python train.py --model="image classifier" --targets=["cell type"] --norm="layernorm" --norm_position="pre" --hidden_act="quick_gelu" --bias="qkv" --inner_norm=false --width=320 --pooling="class_token" --label_smoothing=0.05 --init="kaiming_normal" --learning_rate=0.027 --max_steps=5800 --decay_fraction=0.3 --final_lr_fraction=0.01
Rows from block 5 of a small image classifier, named by matrix and row number. Rows with one number belong to one neuron. Each number is 128 + 32 x the weight over its row's rms, rounded and kept within 0 to 255. All counts start at 0. Numbers have three digits each.
After each neuron's rows are labels from the 100 images, of 14976, where the neuron reaches its highest value: "top examples" is what is common among them. Only what is clearly more common there than usual is listed. The data: microscope photos of single blood and bone marrow cells. In brackets: how many of the 100.
# fc1: MLP up (model.blocks.5.mlp.fc1.weight, 960x320), inputs 0-79
# fc2: MLP down (model.blocks.5.mlp.fc2.weight, 320x960, transposed), outputs 0-79

fc1.273:118120117079125114126116161118125127116104130166134069160131161180095141138155155077091166091095093160144153140134114136143139102119144135103148145153134181094140121188107078148099122123137124118091122127149120086131116091176088090103135140
fc2.273:092146080097083140122152185059181104135174138118167117172163110130182100142105125182155120099111141132111162124129169155139113116123069112073134152129137152177075127098146170127161091159045146068135139110107148051108121140175143163120144144
top examples: cell type: erythroblast (37)

fc1.634:140100086123091163180112094133117101084135117184093131138134157153101117092118158164101180085162176125117098159156131152191090099093148142122081164127133156045143165185057077106118141137126170094118148110142151130121106085111104115110057148
fc2.634:151104156172141068105118125141140057128092181099096098115123053140149149183107145110119134117080108114113119111130105170089096102205104174175152115175152086098174092160148164120135111155175137142088094174092132046101130153114100122126138112
top examples: cell type: erythroblast (98)

fc1.379:086111142154105129155054092147144159159074085111139143155143185141146098146130074100130083112142075115145105110151117114089091131117082046104122144121156187098153070145132174162166082141109157123163109151129139084132066182130172136102116164
fc2.379:169106120122147164175121121173116146159153090047083140133148180122157119120114116173095074091083130121140172142138126124140101113153165111105125094117135137150107128144156088144071138103084125102042180141081163095105145104163133110153114150
top examples: cell type: erythroblast (46)

fc1.643:145121123141192179112130125112127099091140144088149094090082123148158141125082134090180076114065153058178151194121143166138134147160095142079089172163113124064153118056091175073091156161085104146097109207152090120145152199117130153128158139
fc2.643:113138085172165109060087081144147120113174136140097162134122116108096096144194158084123107091155135115113139136107122141102139139075152152120110121150167147115128153120153101142119089136069076126072115200108066123157079156167182132086139228
top examples: cell type: segmented neutrophil (51)

fc1.139:108087131148075118173205181148139168108153104140169188140173064097115139199126117125118147086082181143108127090105076188153156121102141146113142136152161160161163151167110040157128137102188108113084110138137132100123172142164115101170132121
fc2.139:120106000135116124162115132141132148126157132128137096118115093132124136151083126124136149116110145179144107132138060144108130097106115125109132118129152105161143124085113153134134118110147069150191158210168113130147176144139102089124133113
top examples: cell type: proerythroblast (26)

fc1.444:114123116140098155163150123070112125157176147135067198212167107116125114118179093094126103100187139160134176152107111105126103165106155144124097103138125111130109138156111158148137145169158111164112043169088149152104143126101117082101121073
fc2.444:161116156159060133113143136132145143054130179092135105160177158142102129113120126197072106091106103152225142137147142064129145091066137168153124116102160125129145136094137044132098129154127129133148102115148155139134090128167100140154112130
top examples: cell type: segmented neutrophil (50); smear: peripheral blood (40)

fc1.651:150088121136141157136188141132142167131142115121071092121144172170138195186123065167172146144180117169125127150127095147108114117136167110105126076144159128144091137088130104149094104113148085167120124116125111204124185112153115121087161159
fc2.651:141136104110177040130134096100149101155137096057029154172108186157172145078159173202125135161091128084137129114130151134167180131126220150112124183126110113164121025118114163096154110119115101108151090125104165138100094100137099104168102128
top examples: cell type: proerythroblast (35)

fc1.108:139099100147113101170104093136141193071165132121110152100159110158157127174083133127112088145167126101154120115117125127127131105134104190116115159167136157097188158091154123159108096109153132126158117118092136102142130124145104146144119081
fc2.108:168161114150137129095131172095181108126162087148145104147095085110166118109094083099151083081181112157114131162131160109116122112103107011140194127110113139131125149141131164123078140118115159110094129122172054166137086095103069179139073146
top examples: cell type: segmented neutrophil (51)

fc1.62:151101153148163165171125138112085107111138129111134129189105094124137087117137134090115092130095155127213147112137148078130119174151131159079132137076073205139130144160121156090126121151189112106066082141128102164109135199115105068130111116
fc2.62:151093135126102136111129066110105179180142050130094132149091093173174110135130087140134135128123158137135108088131179146113166173125082162122135129151119063111142098131165135127132193095119133075102124131133169124207097189096120119170162128
top examples: cell type: segmented neutrophil (70); smear: peripheral blood (54)

fc1.685:144124111126095130168100118115119118169147150158094159111126131144123192129136193101069117106157101183115101112129175119115128113127127087138090083123086105099149095121077155107154100087109157069145080155140183127127210162087104149037096102
fc2.685:144074112172064137188113115094111112143114128168115100080156124140185155162175140063159162159115107127149113132091095150118157108101099111154127093163090074104184130113100088060089109109175187154135140163091133109130166123084135144148145085
top examples: cell type: segmented neutrophil (43); cell type: eosinophil (36)

fc1.121:090168147114113086129220134068080099073125128085142160169108100146131157185108107160098134121153083124121095197153081105157138142126069125142092144118210074171134142090120134123099087096117160097160179179122133138098128154118137123136126121
fc2.121:125127139065120116079097146114148128186115214188152185075136140146121095108163121159134188114141123141059124171165107118125094132050124135120191148109096146143199191146079178124105175136096124125141165159133154123174099107185177057176168114
top examples: cell type: proerythroblast (29)

fc1.148:167121137097114087146140107211093124133099093111098095144158128100176100108100128150098161087112107150155060148130138110069140116102110167162138142113094153120117109132093118118149154102139165103144181131160143147159139108116129101105081071
fc2.148:252127121090166123132085138169167128156148174100129096145099132083129085154148128087175126144125113121104130175082140054093114163092055102133067084136124126136099154195124116149103112125181122148110148113084117144113085136154143084197146130
top examples: cell type: erythroblast (49)

fc1.142:089149079117143132205121115132147084078090099115145106119092050104135071178115125165156128111142118124146078136051129154144100075138113129121018171149138153113090097120138122177135106088066212148100094114132086122137080155075181129152169139
fc2.142:135146150106050107132104190084117116167064060150076087128083126167135132148131112107121137143098121169171111111098155118069162162081134085133121144097141118115096153087107119165219103133147115136124100129154160128106099139109091154140125188
top examples: cell type: segmented neutrophil (100); smear: peripheral blood (92)

fc1.312:117073112074118190207123089116098052136094102160168140108155128089150178083119148163153100115115150225107160143106109080197078074160115115166063141134097179144172158135149050203148121162127073074152146136116097126146117105101111092127083142
fc2.312:100115138215092025097162145118154140118169143093158111128151155131104146184100131155168122090175112102172075089194106103123162091072124081098105070135131059186138081077098115129169194164086131167105060095131091079098161116047202116140128124
top examples: cell type: proerythroblast (28)