{"horizontal_flip": true, "mlp_ratio": 3, "parallel_block": true, "learning_rate": 0.027}
Rows from block 3 of a small image classifier, named by matrix and row number. Rows with one number belong to one neuron. Each number is 128 + 32 x the weight over its row's rms, rounded and kept within 0 to 255. All counts start at 0. Numbers have three digits each.
After each neuron's rows are labels from the 100 images, of 14976, where the neuron reaches its highest value: "top examples" is what is common among them; "colour at peak" is the nearest of a few named colours to the mean colour under the peak. Only what is clearly more common there than usual is listed. The data: microscope photos of single blood and bone marrow cells. In brackets: how many of the 100, against the usual share in percent.
# fc1: MLP up (model.blocks.3.mlp.fc1.weight, 960x320), inputs 214-319
# fc2: MLP down (model.blocks.3.mlp.fc2.weight, 320x960, transposed), outputs 214-319

fc1.111:131082154082107110124134073111091172143113130090101186139091152120085132121101150180133100123098121151088075061108085187070084087101164156081127101100161140147144130133150168109152092157147108191153180166159123141131141113106132165167111072108114114107074093110096138099121119115108160123102093163147089118126182220111
fc2.111:149041156125112105154170164179161101189122125141188110136131131145147190085104077165076136123131088092118107141138112166096079132137175067048163062158172140127120073186107159132129151131094116143127167107099130110126126057098078140060118121185163090065165128106131092150142166137175138095086139148095130137127119141140
top examples: cell type: blast (31 vs 6.1)
colour at peak: grey (60 vs 22.4)

fc1.748:130102148083143153156153081130132081143138175118107169105120126140086092106090104130172163127135145170108089145122116122147080104126135125134190139137178137102114124207096083182086151067178154158083150121054170119075140069134173144165131039143089117133152181112107123156087085129101115122120082119132226142164168166095
fc2.748:114098073130143167137107089090121136126118156148074169178197149089136124179116098116090125128123119171104160185095080136127168154137083149163122115176159134088168142177163108140191107103159103112153164082179154132121076145125137135143063127147192107126155106140074151129174089146091147146106148133102131105175166141167
top examples: cell type: erythroblast (61 vs 14.3)
colour at peak: purple (57 vs 21.5)

fc1.190:101067172125143076128114109128111076159140135121129122173132077144115114147149090171140079127170155146117162107129156049152124139146117154140160179142092157133084104140142222123166132090093212199080204076111154161148154144158147097145144059127123105128144173106210111126160107115171093109106124120106052115166132086146
fc2.190:101161166080115185108101203120113153071151149097071163119101070178082086054126126064156092179148110161119154129140091112092118131141131108083158103093149115187139143159135132162086124126113153110073165122126141156101137161119154090136112101151121106144126125080120119096120111150175166163080102097124179114124134154076
top examples: cell type: eosinophil (31 vs 4.2)
colour at peak: grey (51 vs 22.4)

fc1.522:084075124090125118130147109101186199098116084130110132107117127130214064179125089156129123181174056122158170091047139137097151117133135153144160154139123080115146206123201170120070157119112151078120082140152127185077096146112149070082186169167072179134133140117115125126091208131124106189113159164168145144094082128144
fc2.522:118113158118121100086110075092121138082090143094139149153122108152116098094137116136172081124112140163062095140167106119121108142154148088129104125041175152171127149126127075154175094118110138140085063137115130139080163148085159173119152133088120224162136120134112097093151098150142124120136120094143127089108158138123
top examples: cell type: eosinophil (48 vs 4.2)
colour at peak: purple (74 vs 21.5)

fc1.208:103094213127140176142141116119137132115151116121090179115144100067149104091147174149174068096121209086163117128150111138037126127081144142162133094175121146189165157142191109134147181165103115128089143132177111138176115173153180087133148112139127130107135143187160095151204125184101134126108157149072150151087146140110
fc2.208:148200076111155090132138072172139083133124117142149135118138142153080132114065144176164162130137167112113191156123109131107109200168104082139115113080104135133148141112122077169133109081184136179100103164163083141081150138140094118136159120147114139150112135158101084210144079121179076143105165079141138155172147075171
top examples: cell type: erythroblast (34 vs 14.3); cell type: artefact (32 vs 9.8)
colour at peak: pink (49 vs 24.2)

fc1.571:115111130155088116156109106176135079138097153087123101157079099092125107125096161172179118171158122167079146137121183122217128092112168117138139089096134160118173110128175147183132110144071152127238141083170125078079126092145095188106108153138169101097176147135081141160129099116103164109164121217191169158130120128158
fc2.571:120149111148159151126134226153050109078131158083141159150085146127115157135116140095149094121086146081113092159116048137069069161147150126170231151128104078078159124127135166134151141094157071116152132141144143139155154133161134134202132090133151153076120153161167096185072136160121117102132117182126187125111107176149
top examples: smear: peripheral blood (68 vs 16.2); cell type: platelet (38 vs 1.1)
colour at peak: blue (30 vs 8.6)

fc1.245:158157091161102149131123174154099125202113140088127101141118095069115168092146132090127100056142135097163120086100140132127106117107129085135152168090134130147050137145150173153133183111094157160091121113155061147157093113124124139153101118116127138152202158127186149106135124146200173170181122115105105183146124106152
fc2.245:092154104137158165144113192129201154118125141085165124146114113084136156097096149166095140171085090185136137167153126088119169106094121206144105120119122159124159087171122153119131106129140152128102064119133159076134116066140142178117157153135080117112170085152109138135140145111043151089081098072160105101180076099144
top examples: smear: peripheral blood (100 vs 16.2); cell type: platelet (61 vs 1.1)
colour at peak: white (72 vs 21.6)

fc1.417:176148158071142165126077163110083092140147131106186136142145110125175103158139119127133163161141095195127092107099111157160135098139119126141158099096150134086132080151096099143119114115142072116100124130125178087140124110170175125099145107133120117119170130087161135108089106086100088160200124119179170181107114130120
fc2.417:157135114082094110148154179108134109155152103145161142133129083015105134111111096140154125152151098092135169150106121116144153119141119099070146086123077124075191098099106166144140134106147120073143135133086104143145125082138142096066128066112098114115104117124089111184174122089142063105108153127165187105157187201129
top examples: cell type: erythroblast (56 vs 14.3)
colour at peak: blue (39 vs 8.6)

fc1.247:126134169158111137131164143160113106102152118138130099140119143117110156163103101103156108089102111155098061117087169157109146114129126161119139178098164129131144161151116171114133127099115104134136095164068051160089172109099151209135173087163068132106137111165090100113083093077170137153119135113150136150105113100085
fc2.247:096105056149044134127088092156075130139130078148171118085165141126153172136110134163073109088130119167104091118180137088166081125084099100122140158135175072139168090125144129151103154114136105108122124162089144134116122171134130107155128123114113120138128153143132153094110048140090058133157204099055106154128087112183
top examples: smear: peripheral blood (37 vs 16.2)
colour at peak: purple (85 vs 21.5)

fc1.240:176163136168161188100131166089105113073146092141087138127167167089110094109139154116188104154165111131125166231119118155127143137156164151159137126146130092176143134123135100129121173138133112145150085123135148111171167063164162133130138099170100146142215128140159088175071175142132158113139101113126167132169118128136
fc2.240:152064112131072136179151135104148104120123151087154157157106120088092139133109145066131076129164177107085111092156140167086126124095101107133063149136089106147158159120153098095117071121171136152227135120169147108121171132126091134158120107135150085157124098182198134146172149190119097098103144096096176166091090125148
top examples: smear: peripheral blood (51 vs 16.2); cell type: erythroblast (42 vs 14.3)
colour at peak: pink (50 vs 24.2); blue (25 vs 8.6)

fc1.252:132155118182153129111161145143090191089162149123135129062119156126174105161122137097079090140098139072112134165143127148128094127092156121143143096164138140123093077132100147089158168119122185134166196088135126111068108166104136125112197135147177119159116124103101142156116097152095099144131111097120121103151096140180
fc2.252:110121110095145131126114122107140075125103194139097134128155107204185114187102112184164044101144160116155109164101097169142047104093086141182125111153069152113124128168074135072131158171156103141102107072125154141147179109127109113134172135206130154135128137135091125152137158102160133130150103098119133077100154144153
top examples: cell type: erythroblast (36 vs 14.3)
colour at peak: grey (58 vs 22.4)

fc1.666:124101150059143107127096133111149115154127121130100172077149112133172143152101156168178112139094128122005096069112152151103073192100134112100107140115119132127140127096126146099117123087148132187144146092100145076122097147141152141128143137102129099109149175169160113143137149181172130173045128118182115107094118114149
fc2.666:148152076139150127168192101202119172128099127070192130094102128107099152155128207114150135132114098210130087146117141109159188100169120137130097169134076146065122115152129165152111104160110086135164141134114170124157112119119130116118183136107117101125123163142142172119120177111136134094056092122117114105143126150115
top examples: cell type: blast (28 vs 6.1)
colour at peak: grey (47 vs 22.4)

fc1.191:128155147168138172060142088166147110182124099144100123138134133099089181176159135147159115165118166126135104171150147158108108145114163117148111156076107123089146155116158101169153178147145083097127165157093160148130110140099174126104104139122167141109221144075096084119127186106146144147116152129143095061142137139121
fc2.191:158160078102165087101133137167063071120120165099130146124112131202150115100105150087135076113130148114145159152113116167183119123156164097156100088131147136070122133098174086137117153165179152116125130139201139154114120110181150149130068126135093128179177159122169150138134129081118147160144160114097137134129142138118
top examples: cell type: blast (25 vs 6.1)
colour at peak: grey (54 vs 22.4)

fc1.121:147116108135067192111095155133115100114134099124096114176172091122182156121088138144126144154096145116162146079086151118123140125173186139161124154144181212140187129149098133141167124125161072115133132119159094141143124140120100123108151125085214140183101156069136188082132058124162132107155094124098166128110163074174
fc2.121:109139093128095085152092157172104129155082049117133081114137136126101150132108107079088153124090103158150066155107108122076095146125182142149089121158104193141102098136071076096120158109128049143123203151169126130096144116129123122156183116173111150152128160156133174123144147127092130133144101168155143169077160103240
top examples: cell type: eosinophil (37 vs 4.2)
colour at peak: blue (41 vs 8.6)

fc1.765:145161107119168099136078124119104099088093117139191204153133160145154128049183175119169181170097142156100116100108117149101094159101136118105127139144151118180190155129155091143145135100048148168159110069099189126134097164124145136172173128143081155189117123151097114125058125167127176113116160128118101114117175144128
fc2.765:077104139116140152137168067130080199187081104059099168105142175144178093123160068053183082173129081090121140122083120078124122121174126146169136159134063165117111124173106099099159151158157059168119121155103122083129137149149127129153130117144199156128080181135127155074130112159088170118109111129140152094144143086181
top examples: cell type: blast (27 vs 6.1); cell type: promyelocyte (25 vs 6.4)
colour at peak: grey (98 vs 22.4)

fc1.170:152118142137094204100090174087170173125116150140077189131083124072144143140136135126158111103100152112114136089117133160164115156102111128182137163068135123125062100097124142119145131079168109129100125126108143099081117188113163146118099153105130155070150118170076172085122130126143132099157120115111143115160158094141
fc2.170:084150091122149120181118159066087147143132070087141161129092107156119189079135085177239139117146119111070131090120114074153115087124151167176197136113107149080128151119136175107115105128170118116111198177139088126132086131134029132109117150095143176092140081069158095134173187155138190187150149114105151172156120082125
top examples: cell type: segmented neutrophil (57 vs 20); smear: peripheral blood (35 vs 16.2)
colour at peak: purple (63 vs 21.5); blue (33 vs 8.6)

fc1.629:124140105101117064127177135135056157114152114152141159136106063096139081131177125142122077096179099086039110107125140127108129186128133077141162136103130157129137131088115146139101088203121164199120169079118116141130096180162075122099109145073114088127141108128112138124153127143180124127222154106123142191158185129159
fc2.629:136090122140155177194139105112152100088160132159075120196154134106161140146171102177162073108120145151099149074170216096129116116080175115145146140166126118150148129175122116120186152114109105116182167086126166110086108141105178115133117126115120069113122108152115122136177127140163078191107090112103064136148153066171
top examples: cell type: eosinophil (90 vs 4.2); smear: peripheral blood (84 vs 16.2)
colour at peak: grey (51 vs 22.4)

fc1.94:132132106122141175108116119147117118143197143123080096096113179149066041184155071142086059177154085167114114195051127153128110127210155076150106067154122080083078175104115150167113155147090122092121114129067127139048136190117146136161105148166165141156103122145080143119076168126167059111086166194091108120097102157135
fc2.94:123142120128150115139091164134137152179129165141195203142099059090169174152075133128132103133139139093132132091153130151118090107122136131147111103117125134107110137127112165164115104098127128155183162165116156175183085170045163124137156135084114107112161115131115164109093146089115121213145064113165153182101126145121
top examples: cell type: eosinophil (33 vs 4.2)
colour at peak: pink (51 vs 24.2)

fc1.634:118152128162112095113109121129147154108112100159147211143173140164193171135137118112155082155171120156112049114124109143109121122110078126195177165113113120094170071133112174094168096137153121073102089102189147138111145139130143118197099110110131121139128108101171188088146069173180170114152134127112123141153061166157
fc2.634:072104083122130107169123107154141158131136091096155193156124143135113088157101062123134076194145151144121091128122086092084078086083101086119110154154118099130117121101161211094129148105115132130114118141119067104123110113170128170106091142142050116180174113166135074132109144126149160096143076141103126090114135162091
top examples: cell type: eosinophil (37 vs 4.2)
colour at peak: purple (60 vs 21.5); blue (28 vs 8.6)

fc1.693:131104110118118100104113104147178168097151141213091196130112119141081121107077160146114091106089142135092124100101094107087098174128103137158136133130135179160130175105112140175134131138068098162164114119102094171108196146135125147093108112055147094149120144117115084077204079167164087085107200136163168116150111135144
fc2.693:185165085107136137140081113098139128077101155098143172097153149113166119132148113076129124121135046099179163123166110137126202140112168157136111116094118163116096144125149166110123153170139099157124165142126112135123108098150154167139143120109102130139191157102109176124131146072096148123109119161171121135106103108060
top examples: cell type: erythroblast (68 vs 14.3)
colour at peak: grey (53 vs 22.4)

fc1.336:144169121140158111106153108117116118191074053137120194168108128125082130176148082058114176115100120190127138140118141041117126126123122091161152072121123085121141160100149168190150115107067131070126138105123120117087088132116192081075182184142125147106054125125148141124151128127141143111104170136097088167156110171129
fc2.336:157100110108157102092100100119126117111084056148104170095126076160113126194170122160148188156157097161082128170121108173148159104145102076061125093134102116149163051124160165061115104091130119183130105158109123108141093135134069112084129128086092148140114107127144136132144125163084166138091130168158111115114119089172
top examples: cell type: eosinophil (50 vs 4.2)
colour at peak: purple (86 vs 21.5)

fc1.645:096075145149114132136093067117144169131114172126130178174089141081107119124163125110125122113137159132140126140107107090141158148185164144067143106129135088088131110106149124193140106172118182141187135129146154125189141179112117109099103104100148129093152132149162055205140131150125127126083068106100149124172150113089
fc2.645:148090070149108148169086130118124154155112109079138131120138106129153142075158143106120142080209139101163173135116207123155128144151148130174127053100116156121138160111139132180180216086131101078092106083085166128091098147136094150099076134171101152127143098108103170118102110123125180135120146136155147137095134073154
top examples: cell type: erythroblast (76 vs 14.3)
colour at peak: blue (60 vs 8.6)